python train.py --arch="mlp_mixer" --image_size=32 --crop_scale_min=1 --conv_stem=false --optimizer="nadamw" --beta1=0.9 --beta2=0.999 --eps=1e-10 --lr_schedule="linear"
Rows from block 2 of a small image classifier, named by matrix and row number. Rows with one number belong to one neuron. Each number is 128 + 32 x the weight over its row's rms, rounded and kept within 0 to 255. All counts start at 0. Numbers have three digits each. After the name is the row's rms in percent of the matrix's.
After each neuron's rows are labels from the 100 images, of 14848, where the neuron reaches its highest value: "strongest on" is what is common among them. Only what is clearly more common there than usual is listed. The data: photos of plants, animals and fungi (iNaturalist).
# fc1: MLP up (model.blocks.2.mlp.fc1.weight, 1024x256), inputs 172-255
# fc2: MLP down (model.blocks.2.mlp.fc2.weight, 256x1024, transposed), outputs 172-255

fc1.260 102:128177138140201156100136159126072101081087126157132095074142045106141188111128083101160130116161093209163168130058103092114115105124198124152135097148123151120093095197118104116111143108188126172107117112102134093152105152122110127113144134134161117196
fc2.260 101:055092078176163125128103137134089109149153175152102154138147171129152099119059105195199107103125151126144128168144126132151094184095053122156136150158149084144180147115198166153062096115140103138088114087123153076129103152162085137108119135150095094195
strongest on: order Anseriformes; family: Anatidae

fc1.546 100:107149211161167143139100128111160160139118088125113089150096183108141170138072150122195130195148159118092135064138114106099109119189124139104055103092123158122103104186142141086144137101132112155091071101105148103119100137162167075174130128142134164096
fc2.546 096:117135179114165086090157185102110112122128131067160124153158109079058136151145116172102105114114135153152104060132145180159156142119116134105179146116139121132145129152079142169140177093177133171126160108154116117174125146099123203155093113144078118068
strongest on: order Lepidoptera

fc1.366 099:098126145110164109093200114117135132068106108145099184092123123067058080139188153159064162147138135159107056105147151118074093135133103109123199126103155133143089090155133146117109114107131119131123182125169145126129153110085153179126117114156157146168
fc2.366 095:162118080157116122139082129164103075126180155101115137148133122118113118096078075176160074108164126098061108117074054201133155136146118131168067132145094127153148150132157139079145125139108121113145093156136143111120123140155047162125137107172099157074
strongest on: phylum Arthropoda; class Insecta; order Lepidoptera

fc1.701 097:138143177203133157129077157127117087081124100093065193123157091098179119163127172116112129137160125171112119148145104189147064116154125129138100141100175129132104123118173193117124143094092218103102123179118118131160167157146144124129089108152105104125
fc2.701 098:137179124123092089110169154125134100158114115134115115147166196143097129106142115199159130127177145129099190108073089125093111079154162211092133143175109153149126111115126183173147045115121121157142165162166099125157115111107134115139146123166151011129
strongest on: order Lepidoptera

fc1.667 106:137134097169133118108118103129100096133126114165122153081140119106157183084144148139151085149125133097059166116109080165160060109112165092057157070099140159110165122175173204094135169119153151106116145117122109100104144133167175113126084164128164109105
fc2.667 100:131157077138146111134078140152085081144169144175034172177051178136127112171066136101150142151096113142106149101189122146134088126161134101141109150138108101126121183106071113106160208119137133095091191182107132159153129173133176122148154115167083083105
strongest on: class Aves

fc1.697 105:217080095171137130131101121154110146098155122085096138082102100143115082092094142132125166128162123113119102113158156107141129117138202100132225109125105141139099225189084117101109137119166150160117189143070107142154160155121123128110074119148119152133
fc2.697 106:183109109138150089152122193143167077134083097158180104151126108130073142112150116124082173138114144172143122105106094151137114123110191106110119097140148098132116117166122130114127159132146119165103073132133077086156151134080148141139148055175089111110
strongest on: class Insecta; phylum Arthropoda; order Lepidoptera; family: Nymphalidae

fc1.556 099:146129118157167149123151135135102136114142151084100068155152088107112200114135119087111121102113132197138179117127136096140157096136119144136105109092155129131117135149109195114136160132112118075120096158095109142155142156161107123137109135126084119174
fc2.556 094:111105121130123181134144102136131133104084111062185112106158144139160144118130119176166138122146134126082143102117121112124111123147142118084147187157077169145157145085071124099137110101147099128097143140170059128111102115166136145158117077166176105137
strongest on: order Lepidoptera

fc1.730 104:140129101127122070143141148099152170143160130070163140107165117110158087161101196171120116132111129115160128105184142133120143061098105134141159123131153164143092130092139141131079114077113121085130104156125133123110086149162066114081166160137141135152
fc2.730 107:159054125143106129152123123120171085140150097143143171138167123143115109137104108081126104172183139085106153075074095117119141145117077218074082128189121139100151081152146151119119177128116124088132176166104094140148150105136100171123124116128088100106
strongest on: order Passeriformes

fc1.177 101:109124101137168146100087083083130139086174093149190093149161136041165211106124121122095158159129113112083099088129164109039152133077112074069122111111103133126141124122051142112156130126148092122089129140129119087167163159127151129116119085110144173124
fc2.177 102:119104148082148173143144215172134159127102141153110089103084116146126072081135096182105187118120103089145185173119146118169086094150104143132181112148128125147150145066159062142130135134131049133208102040134115126075140089094126123160159126094171100127
strongest on: order Charadriiformes

fc1.703 095:132099112172198062133116137159149113132115113126087165058138158092132163101112107163163151195068073132121115072096125187089147138165168133114174133097150143174134136178130164102131177109163137130112141138072120111121142124170116111128124148146112170102
fc2.703 084:192131066133093157109131146200145154123141213145113137088119082180171067144126153138086147144139102134175135178162132129120051148101108137065151141158146146102117151130143092111094101157084116153153121116155132150095115127093171110158137121064141060152
strongest on: class Aves

fc1.45 106:136191122171158133154114104087131159061091096133078111090116116125090123184125125108147126135105159113122139078140155048150109131134178088142150109152141146159136176166074141110091124151137111121078105114148152183148144093089120116098113196145148094176
fc2.45 110:082134127089116090152140079108152126109111101104163112154093194152151105093116074131153123172088138159178074153102118110087159132076062136146146096150144121135136162089136126107116132076132089124085083165146082138124117178125145180127104156106161112137
strongest on: phylum Arthropoda; class Insecta

fc1.241 096:123112122092171148081137132124104143088188128137099188076154098064130162148091138090117066129173137176188135137141091119099119144134150172184113129137087122142087124157130137124079115146192166135072154164079097083137128143105099078131152191124118102127
fc2.241 085:114159120136128122088027085139101146164183098124078159115102140103164147111127137122158135081124116139167135121131123121101090146109145147149117162141125073110154176116108130132147122205079089181135110197182152141061179121176121142127122145156142118205
strongest on: order Anseriformes; family: Anatidae

fc1.224 106:108166155217181131103139130150129137132178165132021137158189098106077158127113144103148110072110113155096126154128105130122149132146159166135122073104142139154074138161125156125086132121154133161090083170121179116159069138108170147133138119134129119150
fc2.224 120:107156127137147121064129121150122133140159137116122114143166094162114156135157136129071106092117168161151115126173142152100172119135135185162126167103148133137133165101111165143089122098133096148218044137153139091142086041109115190127085091112122157117
strongest on: phylum Arthropoda; class Insecta; order Lepidoptera

fc1.534 101:116131143169207169121142135108074143095110151143093066110168078105145157172181128112117076129152150130050173090208136133157111125095132164067208130084115135099093158158129139131099135075159178128118195113109176103178118135119134135130057112118130155147
fc2.534 102:151160139146131084143132144126172134133183120106107188156123235112097124172119152168139156149171153155109108049155094132132115132162120168076144081131091110152107128123144151117134102142084077127167104131132112100091118113111109170120090084171123172078
strongest on: phylum Tracheophyta; kingdom Plantae

fc1.231 109:180105079162183166066078155163131171066134112129121161112119104109146158140076128150203102090093118138129150085198143150111126122145152107120111078160130103109110138117134176112142094159086141144095163081111131128166117097132143076118095115124152106187
fc2.231 119:128080075161173133091152128158139195123121112112099163067121128102115144099145100136150142089095115129110160096135141082134187104147127099156099105150181123130114106126114101130066083172111037178089135095165158123129108083103109116077124097075099129203
strongest on: phylum Arthropoda; class Insecta; order Lepidoptera; family: Nymphalidae

fc1.212 101:120130213158150151084094138079141150167128180106073176140129151069101151147147150116098088140143147155082132112168176116076121143102123123101143085108132130076076098149131143120111167080103133141150116123067133123173129129110130159124113142133088158104
fc2.212 106:123064174103094119077161175189149141100101128094111156132140060100150143041097058151132106149115185122072099106108157159129186108127132133115098111107157148134142124099152162141159179167162073117120096084137122114150108139163090129154159154207132188061
strongest on: order Lepidoptera

fc1.751 101:126121166128200148120117114131102120152179118140112124092204079101106139138065148057163180114080192225138153133151115109089141139103144094177101111118109137107102158126124138096119162161169093137078141107100149108146120074054153126095047158145154124152
fc2.751 096:141153068148098136072143119076147102073163118181135113142100096108142145110130181090148155139173116162126174133135066135066118117139107091139115117135172114133142155140157096116159094108171172150189110155119131079116116133175110107101189090130121120109
strongest on: order Charadriiformes

fc1.337 091:147107107104127164116197109144131180126098115138138220079121114067085092138154131153111100141153157130174157094157136136078139106097147086124140139143121166187124125121091095128141121119165127107108172128137120120144116114116113134117179114054122168140
fc2.337 101:128179145157151127114055119176073060138107168128098075155107123108109145157159175122125090112108079152128055145106115176178119136150156163113105125095136055180124108142133136105101124134136103152100158192113160218127141159132126098078089119168136081144
strongest on: kingdom Plantae; phylum Tracheophyta; class Magnoliopsida

fc1.759 098:133125117152099109077080123125131135107180110098081177125084154147098149169140116098196096132095119133158106129113127127139079118183125151146169125149106160133141093145175095107055114183113164130095143118120127207149103139071099142059134189149188141111
fc2.759 105:118139148169126144123095105161115138199132139136146096149166113090114139154100124135145160102121109174142122099074094133132108113163120094172063151118103086161157196136116133131103135096121139081134175152095127138120136156110126081105153163103164112105
strongest on: phylum Arthropoda; class Insecta

fc1.123 099:136046094219123126124163117100103151129176098154133186129197112110101110125104104134135146135106085168163120103118114081117120153131129075046163112171159139114177162138114161182126116139103147094048127111176141148104131119111195204123096138094161189164
fc2.123 095:130144141091138153158176162113130152131166194098094057127126095167145054085160143185093152071131061145145113177111169142120135076076138139094151145164136115081157131148123138077115109113101164153137068141142177170139185154132188100115057112134117107112
strongest on: order Lepidoptera

fc1.299 096:165077094137143091130151149112182150148141100118132137083125132114106143158107151140188188168186111104114130117120108156108105054113165085067123165099126070149152137164075198050102160128182148160111110142099145092109100178119160128114095131069143151089
fc2.299 096:089202084094150138169117179177114105147085128149106109155106164143158134136113081130112153105116132092131149132172198093127122162080163083112131202145136123154114155109070071116104145159111061054083112157150154142170132114167129113124118066115123093139
strongest on: phylum Chordata; class Aves

fc1.641 094:140076134147213136078108150171166109167103143097073120089182087093124142117151144149124124163174141106131112099129174138073133133092125089130163164118122149109108164151149172131147164126170196157121160224080084168179155133082150099078100138097122132118
fc2.641 086:132049112120109074092124121093161102148109165160133125095098088130136127098119098087121170140124171118126175143108140147124161121114116099135126111146165142111127101116159083158138107101129110130167127080078117094093091113047223141158167071080143047136
strongest on: order Lepidoptera

fc1.145 098:179137130119119119130129136142166196133113084112144122048139123103153139154136146096118128109130115120144127096210094120098134072110077107089158133183170190181123173098160129139058091176066063086107119071112122155161111126162151033085160209131134110147
fc2.145 097:088139165170130140146170102134132082096088067133218137148122137151156149102129147100147109120109167087180105121056159130158130096093067180087150078148106129127137056120047164128087117083107160136117100117152157163119144108128078228116104114108159140099
strongest on: order Passeriformes

fc1.7 104:144107244140134096151110096064161139179100107121117120176119102081172138159096179149094109166164147133124089106168134088031168119128119142148057145096167101087092157143147179117122103137149106169100080131094107103126149110084185100126151113109115151103
fc2.7 112:156117183129076122149171174124121105136117105145148135131181092113138113062111122184095102117154141098114200162135076138099167128148118127161183230127135119111153135077171151132188153118129102116096193158124098151156160120144115097212119091185099130122
strongest on: class Insecta; phylum Arthropoda

fc1.630 098:077093141132181177109124120134124191130183097136090107117126088120144114130130183112110123127110214127089128147176113156104108102116127120157091088143141118142090177116106133135129089100101104080140106079109100107118079092074143127100124163150148161127
fc2.630 097:124172170176075072163105157140210093191069135118153134093154065084159113168144116124095122101099110111114179118102125087145134183135122111105096126127126139112103130133153141173151097128147117113149146143078140109148065159094103094122176119112062063107
strongest on: phylum Chordata; class Aves; order Passeriformes

fc1.200 104:126117077126131101165122098142150160055127109132118167103104140125137155106113131126067128121091160117100187151178122085061145121132200096080166146197134132078091099125079118100112125101095142122119111096096103145112104119083148107115138134182115196132
fc2.200 112:148091126103110096132158133106040065121125147125093067215172133155199206156094145127137078127115129111089139139156129168164110152089072149105137146111124112067168113141100203167188199133099093117084153131107135098146088131089107094116170076096111148102
strongest on: order Passeriformes

fc1.561 107:126057192155185167139095096172197111193092123046144177095135144107137113134094120098169088142091143129083080067156180179120147116125174162045087122111167059132171088154108166132147148163205116183125079152100134093136136154148159098165121136100142126111
fc2.561 109:117127130126123127080157117106119137160133129183072134178135170142110152159154111164141148182137101136167144124116139116140186096166134132130091174138167121118119137122141077116112178085126100092144167162100136155116156155123118115103104076157076131103
strongest on: phylum Arthropoda; class Insecta

fc1.708 097:144133168091133138191134133138136158108125090110084134125114089051165123168151116108133198170126083243145130130104157130118124116126186121143126103121114130171078117077113103098082139124119136138081059100106113122119067171144178109120127128143100218113
fc2.708 100:140128069132065142062126161172165147187140097127133130192164136138142114168167177135122074066108161074121124064070170124115128117142108179156129135144161139132142172153120136149148153180100154137076098176098130198142157120152157144113170117071140129154
strongest on: phylum Tracheophyta; kingdom Plantae

fc1.307 101:110149173127115111140104175119181202129110112095121115175132102093162178160106086123168117129138119109086157109150120113087112116093134070086077133139189149109080149143186102127140142146112122171074111124180150164140096119134157053087160225154136113111
fc2.307 096:119129174087082094156152162103130105101079122096155139106062148076100114101170081144116168120152158173150156126173084088166164128152103107105149158149088175156070098096138108184057198074143078120058156124133144117141161136129163222132112122150154095093
strongest on: phylum Arthropoda; class Insecta

fc1.306 105:096095134119161141109168144085122134108169122153074150146169076133130108143137152180119103120118156136123180148103165167144108104134152179162141091114115143114089134173107166126135104079143122185144115141147175104118053082070159138112140162116173139110
fc2.306 110:091167135162153125141114105102150108096021124074100104093170099158206096179128066165104151127109134151152137064116091132095150105117106081098099188136139122132145136133152117166150140153146189130092143185116099171182183154073122157123131086119098093207
strongest on: class Aves; order Passeriformes

fc1.252 104:139113094137198122098080119096104160104130116055136141139153141115149171092128143107109111178157146129133134144240099126065138163102123111126149080118111186078106167126145175128077163133134114100111159129108172186196142103082100071073090122116100095190
fc2.252 098:154122089165154109029079144174154136141103108057164121142116172140141131211084138123147161116169140102165109134132113107133148104057116117159123131140133145205128129170106138142158128109106143162135079155157140103120159112138104207162100101123071143151
strongest on: phylum Arthropoda; class Insecta; order Lepidoptera

fc1.618 106:152054116130165185146149082122098114133122149178130087000104068097141082086111129131131125124154100100104131127105083174152095011152132071110172120149111152118112138133073162086139138067177190103104138169153113150102154151140158120141087161119163096123
fc2.618 098:139129057157180105160204104105139113126172119181085107138109165133089139082085162133131115136134221135103172075094117094089140096122095116094157131121143112138148139115103169120086161104168056142180098191131139078153160117155152116115073127134128119155
strongest on: order Lepidoptera

fc1.591 100:120070157105112167068130172130126234150188088124117105100130128128164131115126184147142124110112141132051119145175113106146131124102135135116120091109137109182087149137097131121094112096117103135132127113128143099196084123099172177107129129109182181110
fc2.591 108:108153131180112102176102165129190128183076088096153094133160120095146133173146129097112144149113149088114187111147164058150145137168134106110094160140155174134094124118103157132129173114128122100107137113102143149095146116092100123091172122108050113139
strongest on: phylum Chordata; class Aves; order Passeriformes

fc1.181 103:113123169106120102127144178129139187167157095087113154151177148142113150183074142126199095117186166114075096094152175137099076101121127088115073105098151114113131128142097174119087121125143094167123087119119159113146118166105134106107203106144096094094
fc2.181 109:127160092162134107154179124092179133201064113079123130103097134115153094159100108178135177109082109093138125120139132094145197086113113051092135180156181127168134160095116118157055120158126119133108155144115133075096154108086164096087053127099164080181
strongest on: order Lepidoptera