{
  "arch": "mlp_mixer",
  "model": "image classifier",
  "dataset": "photos of plants, animals and fungi (iNaturalist)",
  "train_examples": 155796,
  "image_size": 32,
  "crop_scale_min": 1,
  "horizontal_flip": true,
  "translate": 0.06,
  "color_jitter": 0.1,
  "targets": ["class", "order", "family", "species"],
  "num_classes": [15, 67, 181, 646],
  "norm": "layernorm",
  "norm_position": "pre",
  "hidden_act": "gelu",
  "mlp_ratio": 4,
  "parallel_block": false,
  "inner_norm": false,
  "patch_size": [4, 4],
  "conv_stem": false,
  "layers": 8,
  "width": 256,
  "label_smoothing": 0.1,
  "loss": "cross_entropy",
  "init": "orthogonal",
  "residual_init": "none",
  "optimizer": "nadamw",
  "learning_rate": 0.0011,
  "beta1": 0.9,
  "beta2": 0.999,
  "eps": 1e-10,
  "max_grad_norm": 1.0,
  "max_steps": 10300,
  "batch_size": 256,
  "epochs": 16.9,
  "lr_schedule": "linear",
  "final_lr_fraction": 0.1,
  "warmup_steps": 300,
  "weight_decay": 0.1
}
Rows from block 2, named by matrix and row number. Rows with one number belong to one neuron. Each number is 200 + 20 x the weight over its row's rms, rounded and kept within 0 to 999. All counts start at 0. After the name is the row's rms in percent of the matrix's.
# fc1: MLP up (model.blocks.2.mlp.fc1.weight, 1024x256), inputs 0-85
# fc2: MLP down (model.blocks.2.mlp.fc2.weight, 256x1024, transposed), outputs 0-85
fc1.90,100,197,142,162,202,170,183,236,194,218,182,157,222,193,218,214,228,219,187,178,196,208,163,218,192,212,165,199,179,187,208,203,190,186,231,227,206,210,198,227,215,224,206,173,182,202,186,189,186,215,242,203,206,199,210,206,202,209,185,199,204,184,205,210,174,212,194,193,190,208,196,224,194,185,209,211,204,183,192,194,188,205,228,188,231,176,212
fc2.90,102,218,211,210,200,216,193,224,192,191,198,224,206,212,176,209,207,223,188,218,166,177,194,217,209,220,195,207,209,204,217,227,216,201,179,205,215,168,235,203,233,190,204,205,175,217,195,198,184,182,190,187,195,190,196,239,230,208,193,186,233,173,226,210,185,218,203,197,216,176,169,164,173,199,191,199,198,172,215,183,181,169,223,219,180,173,216
fc1.91,097,195,164,175,212,224,207,220,211,176,182,187,207,198,185,201,201,170,160,197,219,208,202,170,216,195,210,173,196,174,189,181,156,169,200,208,201,199,206,171,180,199,185,183,160,218,194,229,224,185,211,199,196,193,224,220,177,210,202,216,192,215,183,196,198,218,214,150,184,188,239,214,214,153,207,217,187,213,199,243,180,220,198,231,208,195,198
fc2.91,090,209,230,209,200,176,200,199,212,205,207,219,193,210,177,185,221,197,210,226,204,161,212,238,184,169,183,183,227,178,214,193,167,199,194,197,188,204,164,187,209,207,177,180,211,246,195,222,209,168,189,220,229,248,181,218,174,231,190,219,199,186,182,210,223,237,204,267,183,187,160,213,220,183,239,225,151,224,185,209,197,215,207,195,196,213,168
fc1.93,100,186,198,203,226,193,194,212,206,214,192,198,170,192,185,185,215,211,223,210,178,174,189,195,174,223,200,187,225,195,181,213,186,214,215,182,160,206,195,195,227,229,176,187,200,207,196,199,199,186,224,221,191,194,197,211,204,195,202,224,209,175,204,190,199,202,183,202,171,201,239,188,153,176,173,190,246,234,167,170,181,221,194,205,212,200,203
fc2.93,099,213,235,187,182,203,173,210,185,207,171,234,206,231,202,247,200,156,204,207,207,199,175,219,226,210,206,217,203,222,231,206,208,173,200,183,220,201,151,193,183,196,207,207,200,190,214,223,198,197,210,197,211,173,208,186,205,176,237,169,201,226,221,211,179,232,189,205,212,195,186,189,194,229,204,209,213,167,201,179,183,212,223,181,208,152,223
fc1.94,090,222,183,171,258,200,216,173,147,191,225,156,190,213,227,214,189,188,203,208,204,216,190,194,179,193,208,205,214,206,198,209,230,236,177,191,218,182,200,226,215,177,173,205,201,207,169,207,214,201,185,221,163,194,185,204,217,198,195,198,234,197,181,176,200,226,156,164,217,200,230,221,184,211,196,181,197,219,194,221,190,176,161,182,207,206,205
fc2.94,081,221,205,193,185,178,208,214,155,201,199,197,211,169,269,211,198,188,193,205,208,201,207,207,219,213,205,198,208,163,217,193,245,165,217,181,182,235,207,183,190,195,190,223,175,204,186,210,205,191,198,160,206,187,207,217,192,216,207,191,215,164,222,162,227,148,194,227,219,143,173,205,205,225,238,185,211,188,206,200,229,185,193,192,218,236,180
fc1.95,102,200,188,212,188,233,186,207,168,209,194,200,194,218,203,183,199,223,225,162,166,191,208,197,241,192,219,211,205,186,201,164,193,178,186,204,173,213,171,187,211,195,195,176,179,210,191,180,197,181,190,205,222,205,204,198,199,188,219,191,218,208,228,204,223,180,209,189,157,141,220,218,223,177,187,224,200,238,200,202,191,187,190,211,196,179,224
fc2.95,102,201,183,192,184,208,195,211,221,244,237,240,199,227,203,157,176,180,196,221,178,218,212,228,236,164,191,165,215,182,167,192,189,196,212,183,172,195,172,177,186,223,215,203,189,240,217,227,198,171,203,163,210,226,197,205,156,187,175,175,206,193,199,217,240,208,217,199,201,202,230,183,219,151,216,218,216,229,241,215,207,191,193,188,211,176,193
fc1.96,097,219,156,214,175,202,185,214,184,191,184,221,214,207,184,175,225,193,246,156,195,232,194,191,201,203,183,204,165,209,217,220,187,202,220,209,205,205,228,169,224,188,180,184,167,186,206,211,207,211,192,188,205,170,224,176,187,168,183,161,213,220,196,191,206,211,187,209,219,196,250,199,194,181,200,204,165,208,210,228,212,168,211,196,211,188,208
fc2.96,095,202,179,169,207,185,223,175,237,223,249,245,196,165,183,215,204,203,206,218,169,195,190,200,194,197,212,211,195,209,184,179,149,204,206,176,207,238,200,196,174,216,210,194,179,218,229,214,176,164,192,195,193,218,212,180,185,213,162,174,223,200,194,172,224,229,217,176,182,216,181,240,186,182,171,222,174,233,193,208,170,177,196,203,182,204,181
fc1.97,098,186,192,199,219,238,183,195,179,223,206,225,215,208,162,222,189,202,215,175,176,197,169,216,231,170,149,234,170,200,150,182,182,222,198,174,208,182,199,227,216,215,229,210,188,192,205,184,189,214,178,167,226,224,200,210,201,216,224,189,199,209,191,200,205,184,221,160,192,173,186,195,161,167,183,173,190,220,232,233,221,233,224,208,208,206,175
fc2.97,100,213,209,214,234,218,216,202,214,171,210,231,234,170,194,214,208,215,197,186,220,202,213,184,224,220,207,171,219,185,205,226,211,225,196,207,224,189,196,203,184,228,202,178,230,192,232,180,218,252,178,190,196,157,209,200,203,225,173,219,209,203,210,189,187,189,202,201,181,254,194,198,196,229,188,198,173,211,168,203,194,191,190,243,210,205,181
fc1.98,107,208,153,226,201,217,188,182,184,199,171,176,162,183,216,206,189,158,188,212,193,188,198,171,236,188,187,188,192,200,210,183,158,215,181,213,183,225,183,196,181,210,202,143,178,203,218,210,198,189,236,200,201,168,211,208,177,177,210,216,167,200,199,216,206,203,196,185,186,199,231,210,204,176,192,240,249,206,211,223,212,215,254,188,205,187,194
fc2.98,112,169,217,198,192,184,207,239,216,199,233,209,251,169,219,178,193,166,213,207,210,178,174,181,230,183,250,170,201,179,221,190,225,248,222,187,210,181,207,193,222,202,222,181,191,194,234,226,193,185,192,186,201,199,191,191,221,241,163,180,208,209,205,255,209,223,212,230,176,182,204,192,196,197,210,198,174,239,212,171,207,211,180,179,243,199,186
fc1.99,097,162,206,188,180,195,170,210,213,156,216,181,226,209,240,191,217,206,219,202,199,254,193,159,187,237,203,172,197,205,210,200,173,185,217,206,193,183,182,203,201,216,213,165,171,201,171,206,185,175,223,222,215,198,204,195,191,200,206,189,145,193,205,227,198,189,191,172,190,196,187,229,194,193,170,212,215,207,201,178,189,184,205,212,198,165,185
fc2.99,099,186,202,185,219,201,224,191,218,216,175,209,158,212,191,203,213,224,189,233,228,197,224,193,167,195,180,167,244,192,161,196,201,227,173,198,196,223,182,176,192,194,206,157,190,169,215,167,214,205,199,181,205,198,194,204,207,198,194,217,187,180,213,167,196,212,199,227,187,177,188,200,177,210,212,210,194,211,163,245,196,144,204,209,231,192,238
fc1.100,095,206,199,164,215,202,212,216,176,181,173,233,183,221,178,201,215,202,238,173,200,192,188,222,173,189,216,186,213,172,185,244,204,203,213,231,206,217,204,208,204,169,187,185,180,198,181,211,202,205,191,208,191,193,201,203,174,223,209,175,235,198,208,189,194,188,227,177,178,214,219,210,187,185,181,197,213,201,174,204,201,218,190,194,204,245,197
fc2.100,099,192,229,201,202,185,229,206,237,202,180,207,228,205,179,165,198,188,193,201,172,186,212,198,176,190,188,202,214,213,193,214,204,208,218,180,168,232,196,185,206,211,224,235,223,224,211,194,236,198,240,207,154,237,214,199,212,189,206,191,238,218,195,228,211,195,202,231,218,178,219,218,218,202,157,191,196,184,222,219,214,215,232,194,199,220,147
fc1.101,098,178,216,214,188,201,183,210,198,220,188,157,183,212,218,220,215,194,182,167,190,217,230,171,185,248,229,215,186,198,208,159,181,176,205,206,177,237,189,186,183,183,166,187,198,202,195,192,150,220,189,190,208,180,195,218,174,183,224,209,210,178,180,200,185,198,244,175,186,184,238,187,164,216,198,180,220,186,230,206,175,205,182,180,213,195,201
fc2.101,100,236,263,226,219,170,222,206,213,236,204,183,224,159,194,243,196,176,182,197,212,205,223,180,210,183,167,217,170,198,177,237,225,212,195,187,239,174,173,208,233,193,213,212,212,226,202,175,220,174,185,213,221,218,215,245,208,205,209,206,186,193,201,239,196,214,192,190,167,214,186,169,187,159,203,216,209,177,206,171,178,168,214,187,202,211,238
fc1.102,105,192,197,172,209,189,223,182,226,208,183,182,229,190,195,230,229,203,227,209,210,199,211,217,213,191,225,198,209,202,204,203,193,200,197,231,222,198,193,236,211,185,179,199,209,198,166,190,193,226,172,184,227,189,221,197,183,203,198,167,210,226,201,172,200,215,155,177,190,219,235,203,167,203,199,236,213,204,204,222,195,173,199,223,205,208,197
fc2.102,109,214,199,237,181,196,161,171,196,205,212,199,183,211,182,225,212,170,210,195,190,217,201,218,194,177,204,221,171,223,202,202,199,190,211,150,232,178,167,213,225,238,149,174,227,191,182,174,195,201,210,205,200,199,207,233,224,186,188,239,208,191,210,175,227,221,180,182,183,182,199,216,221,197,220,179,140,212,192,210,198,229,194,172,174,199,181
fc1.103,106,210,234,206,196,199,205,159,197,189,184,174,197,226,224,223,204,197,224,179,209,188,218,204,183,198,169,205,202,204,155,192,180,172,215,191,227,254,195,204,201,184,182,196,198,229,179,207,226,202,183,203,224,194,241,196,211,208,186,169,220,192,192,164,210,213,183,188,170,157,226,224,211,188,202,240,211,191,222,230,174,199,197,217,208,195,195
fc2.103,105,179,218,184,165,194,179,172,204,195,207,204,229,227,190,177,238,194,173,221,187,187,181,214,198,170,200,215,197,180,198,205,170,194,215,152,203,196,189,220,209,197,191,200,174,187,217,203,197,249,225,224,192,183,210,163,216,188,200,215,190,211,224,243,225,213,179,235,215,207,194,216,183,191,240,206,171,207,185,170,185,219,242,184,190,203,175
fc1.104,100,167,232,188,181,221,179,192,210,214,163,213,194,195,179,191,193,195,227,215,183,207,161,195,200,190,221,212,194,194,215,204,219,194,175,211,211,214,230,169,176,192,219,190,175,191,164,219,184,235,218,191,198,208,217,195,195,207,188,187,207,191,196,178,182,209,177,199,219,186,209,217,215,210,199,238,225,214,216,182,169,197,179,187,245,166,198
fc2.104,103,179,205,170,204,200,252,222,241,226,170,174,208,189,216,163,195,184,187,215,223,204,185,173,176,206,184,206,201,189,162,191,205,208,240,186,174,194,189,216,193,190,193,215,191,216,198,216,169,192,208,217,197,201,213,228,208,214,201,227,201,204,207,172,215,204,197,190,192,152,213,198,245,156,221,220,190,208,194,199,222,211,200,192,192,194,174
fc1.105,101,219,219,186,215,220,210,218,222,224,178,146,185,193,195,204,234,221,210,214,200,186,178,211,193,198,214,210,182,179,212,207,220,215,221,203,185,204,150,233,174,198,176,193,189,191,197,180,214,229,173,183,186,183,210,228,222,214,234,193,219,223,170,179,225,219,173,199,181,185,253,191,219,176,210,233,209,198,196,205,163,183,182,226,228,186,183
fc2.105,107,230,208,185,192,201,210,151,211,222,176,219,203,219,214,203,190,202,191,171,191,206,208,197,191,242,186,180,208,214,201,180,203,169,224,163,202,196,207,195,218,241,183,250,227,199,232,180,221,190,219,215,227,189,221,183,190,201,237,177,201,194,178,195,169,202,189,183,216,228,211,212,166,203,176,156,203,194,266,221,181,222,199,194,198,189,193
fc1.106,107,222,185,216,187,172,194,196,181,204,189,210,222,214,188,222,218,202,232,167,203,188,199,223,249,174,192,186,215,179,182,212,190,247,175,208,190,200,164,239,239,200,205,191,190,204,210,166,178,191,258,152,210,226,185,229,200,192,223,201,191,198,198,192,223,200,209,203,143,176,210,203,172,195,202,200,179,210,196,173,167,157,212,212,200,234,190
fc2.106,112,201,180,209,197,197,167,215,192,161,222,194,235,182,202,181,185,191,208,201,213,238,197,198,219,207,215,179,199,185,188,170,207,183,190,218,202,220,220,200,180,221,187,195,195,245,209,209,199,189,189,181,227,197,220,167,195,195,184,177,194,149,229,197,196,211,227,206,194,230,181,183,163,191,171,198,226,214,204,198,205,228,201,203,201,201,153
fc1.107,098,196,208,189,196,228,197,205,209,191,220,160,187,199,173,225,203,182,177,200,209,233,194,187,223,196,191,177,209,185,213,176,190,193,183,234,171,196,196,185,223,167,162,175,197,196,184,180,207,157,176,197,215,203,250,191,199,193,182,206,188,194,203,193,202,211,195,198,219,215,207,203,193,170,153,205,201,210,194,178,185,213,222,232,190,200,182
fc2.107,103,202,204,208,230,181,211,192,193,220,184,213,192,210,219,218,211,216,185,191,223,200,202,205,214,188,191,211,201,209,173,179,190,161,247,180,221,195,176,210,186,228,217,166,227,188,201,183,207,216,178,183,223,197,187,241,170,196,223,217,185,179,197,203,194,238,210,225,194,163,193,216,175,208,238,223,204,193,200,201,220,194,198,219,214,165,193
fc1.108,102,211,207,190,191,212,201,201,202,177,191,160,187,204,196,188,208,193,204,183,183,180,173,211,235,231,198,228,200,204,205,175,205,165,207,221,205,206,176,211,217,224,168,200,222,169,210,177,218,222,213,197,194,227,201,191,203,208,219,245,185,223,204,215,207,183,200,155,176,222,218,222,209,199,203,227,185,190,187,207,170,221,266,232,200,210,198
fc2.108,097,200,181,213,227,231,220,214,238,191,201,214,168,191,197,176,189,181,197,214,179,217,220,207,196,200,180,196,201,189,187,136,178,202,185,221,184,185,191,205,222,209,215,184,169,204,191,235,220,188,185,192,200,160,202,209,220,202,186,184,181,202,178,227,206,170,169,232,224,206,175,227,222,155,166,220,189,181,208,201,201,225,215,182,201,184,208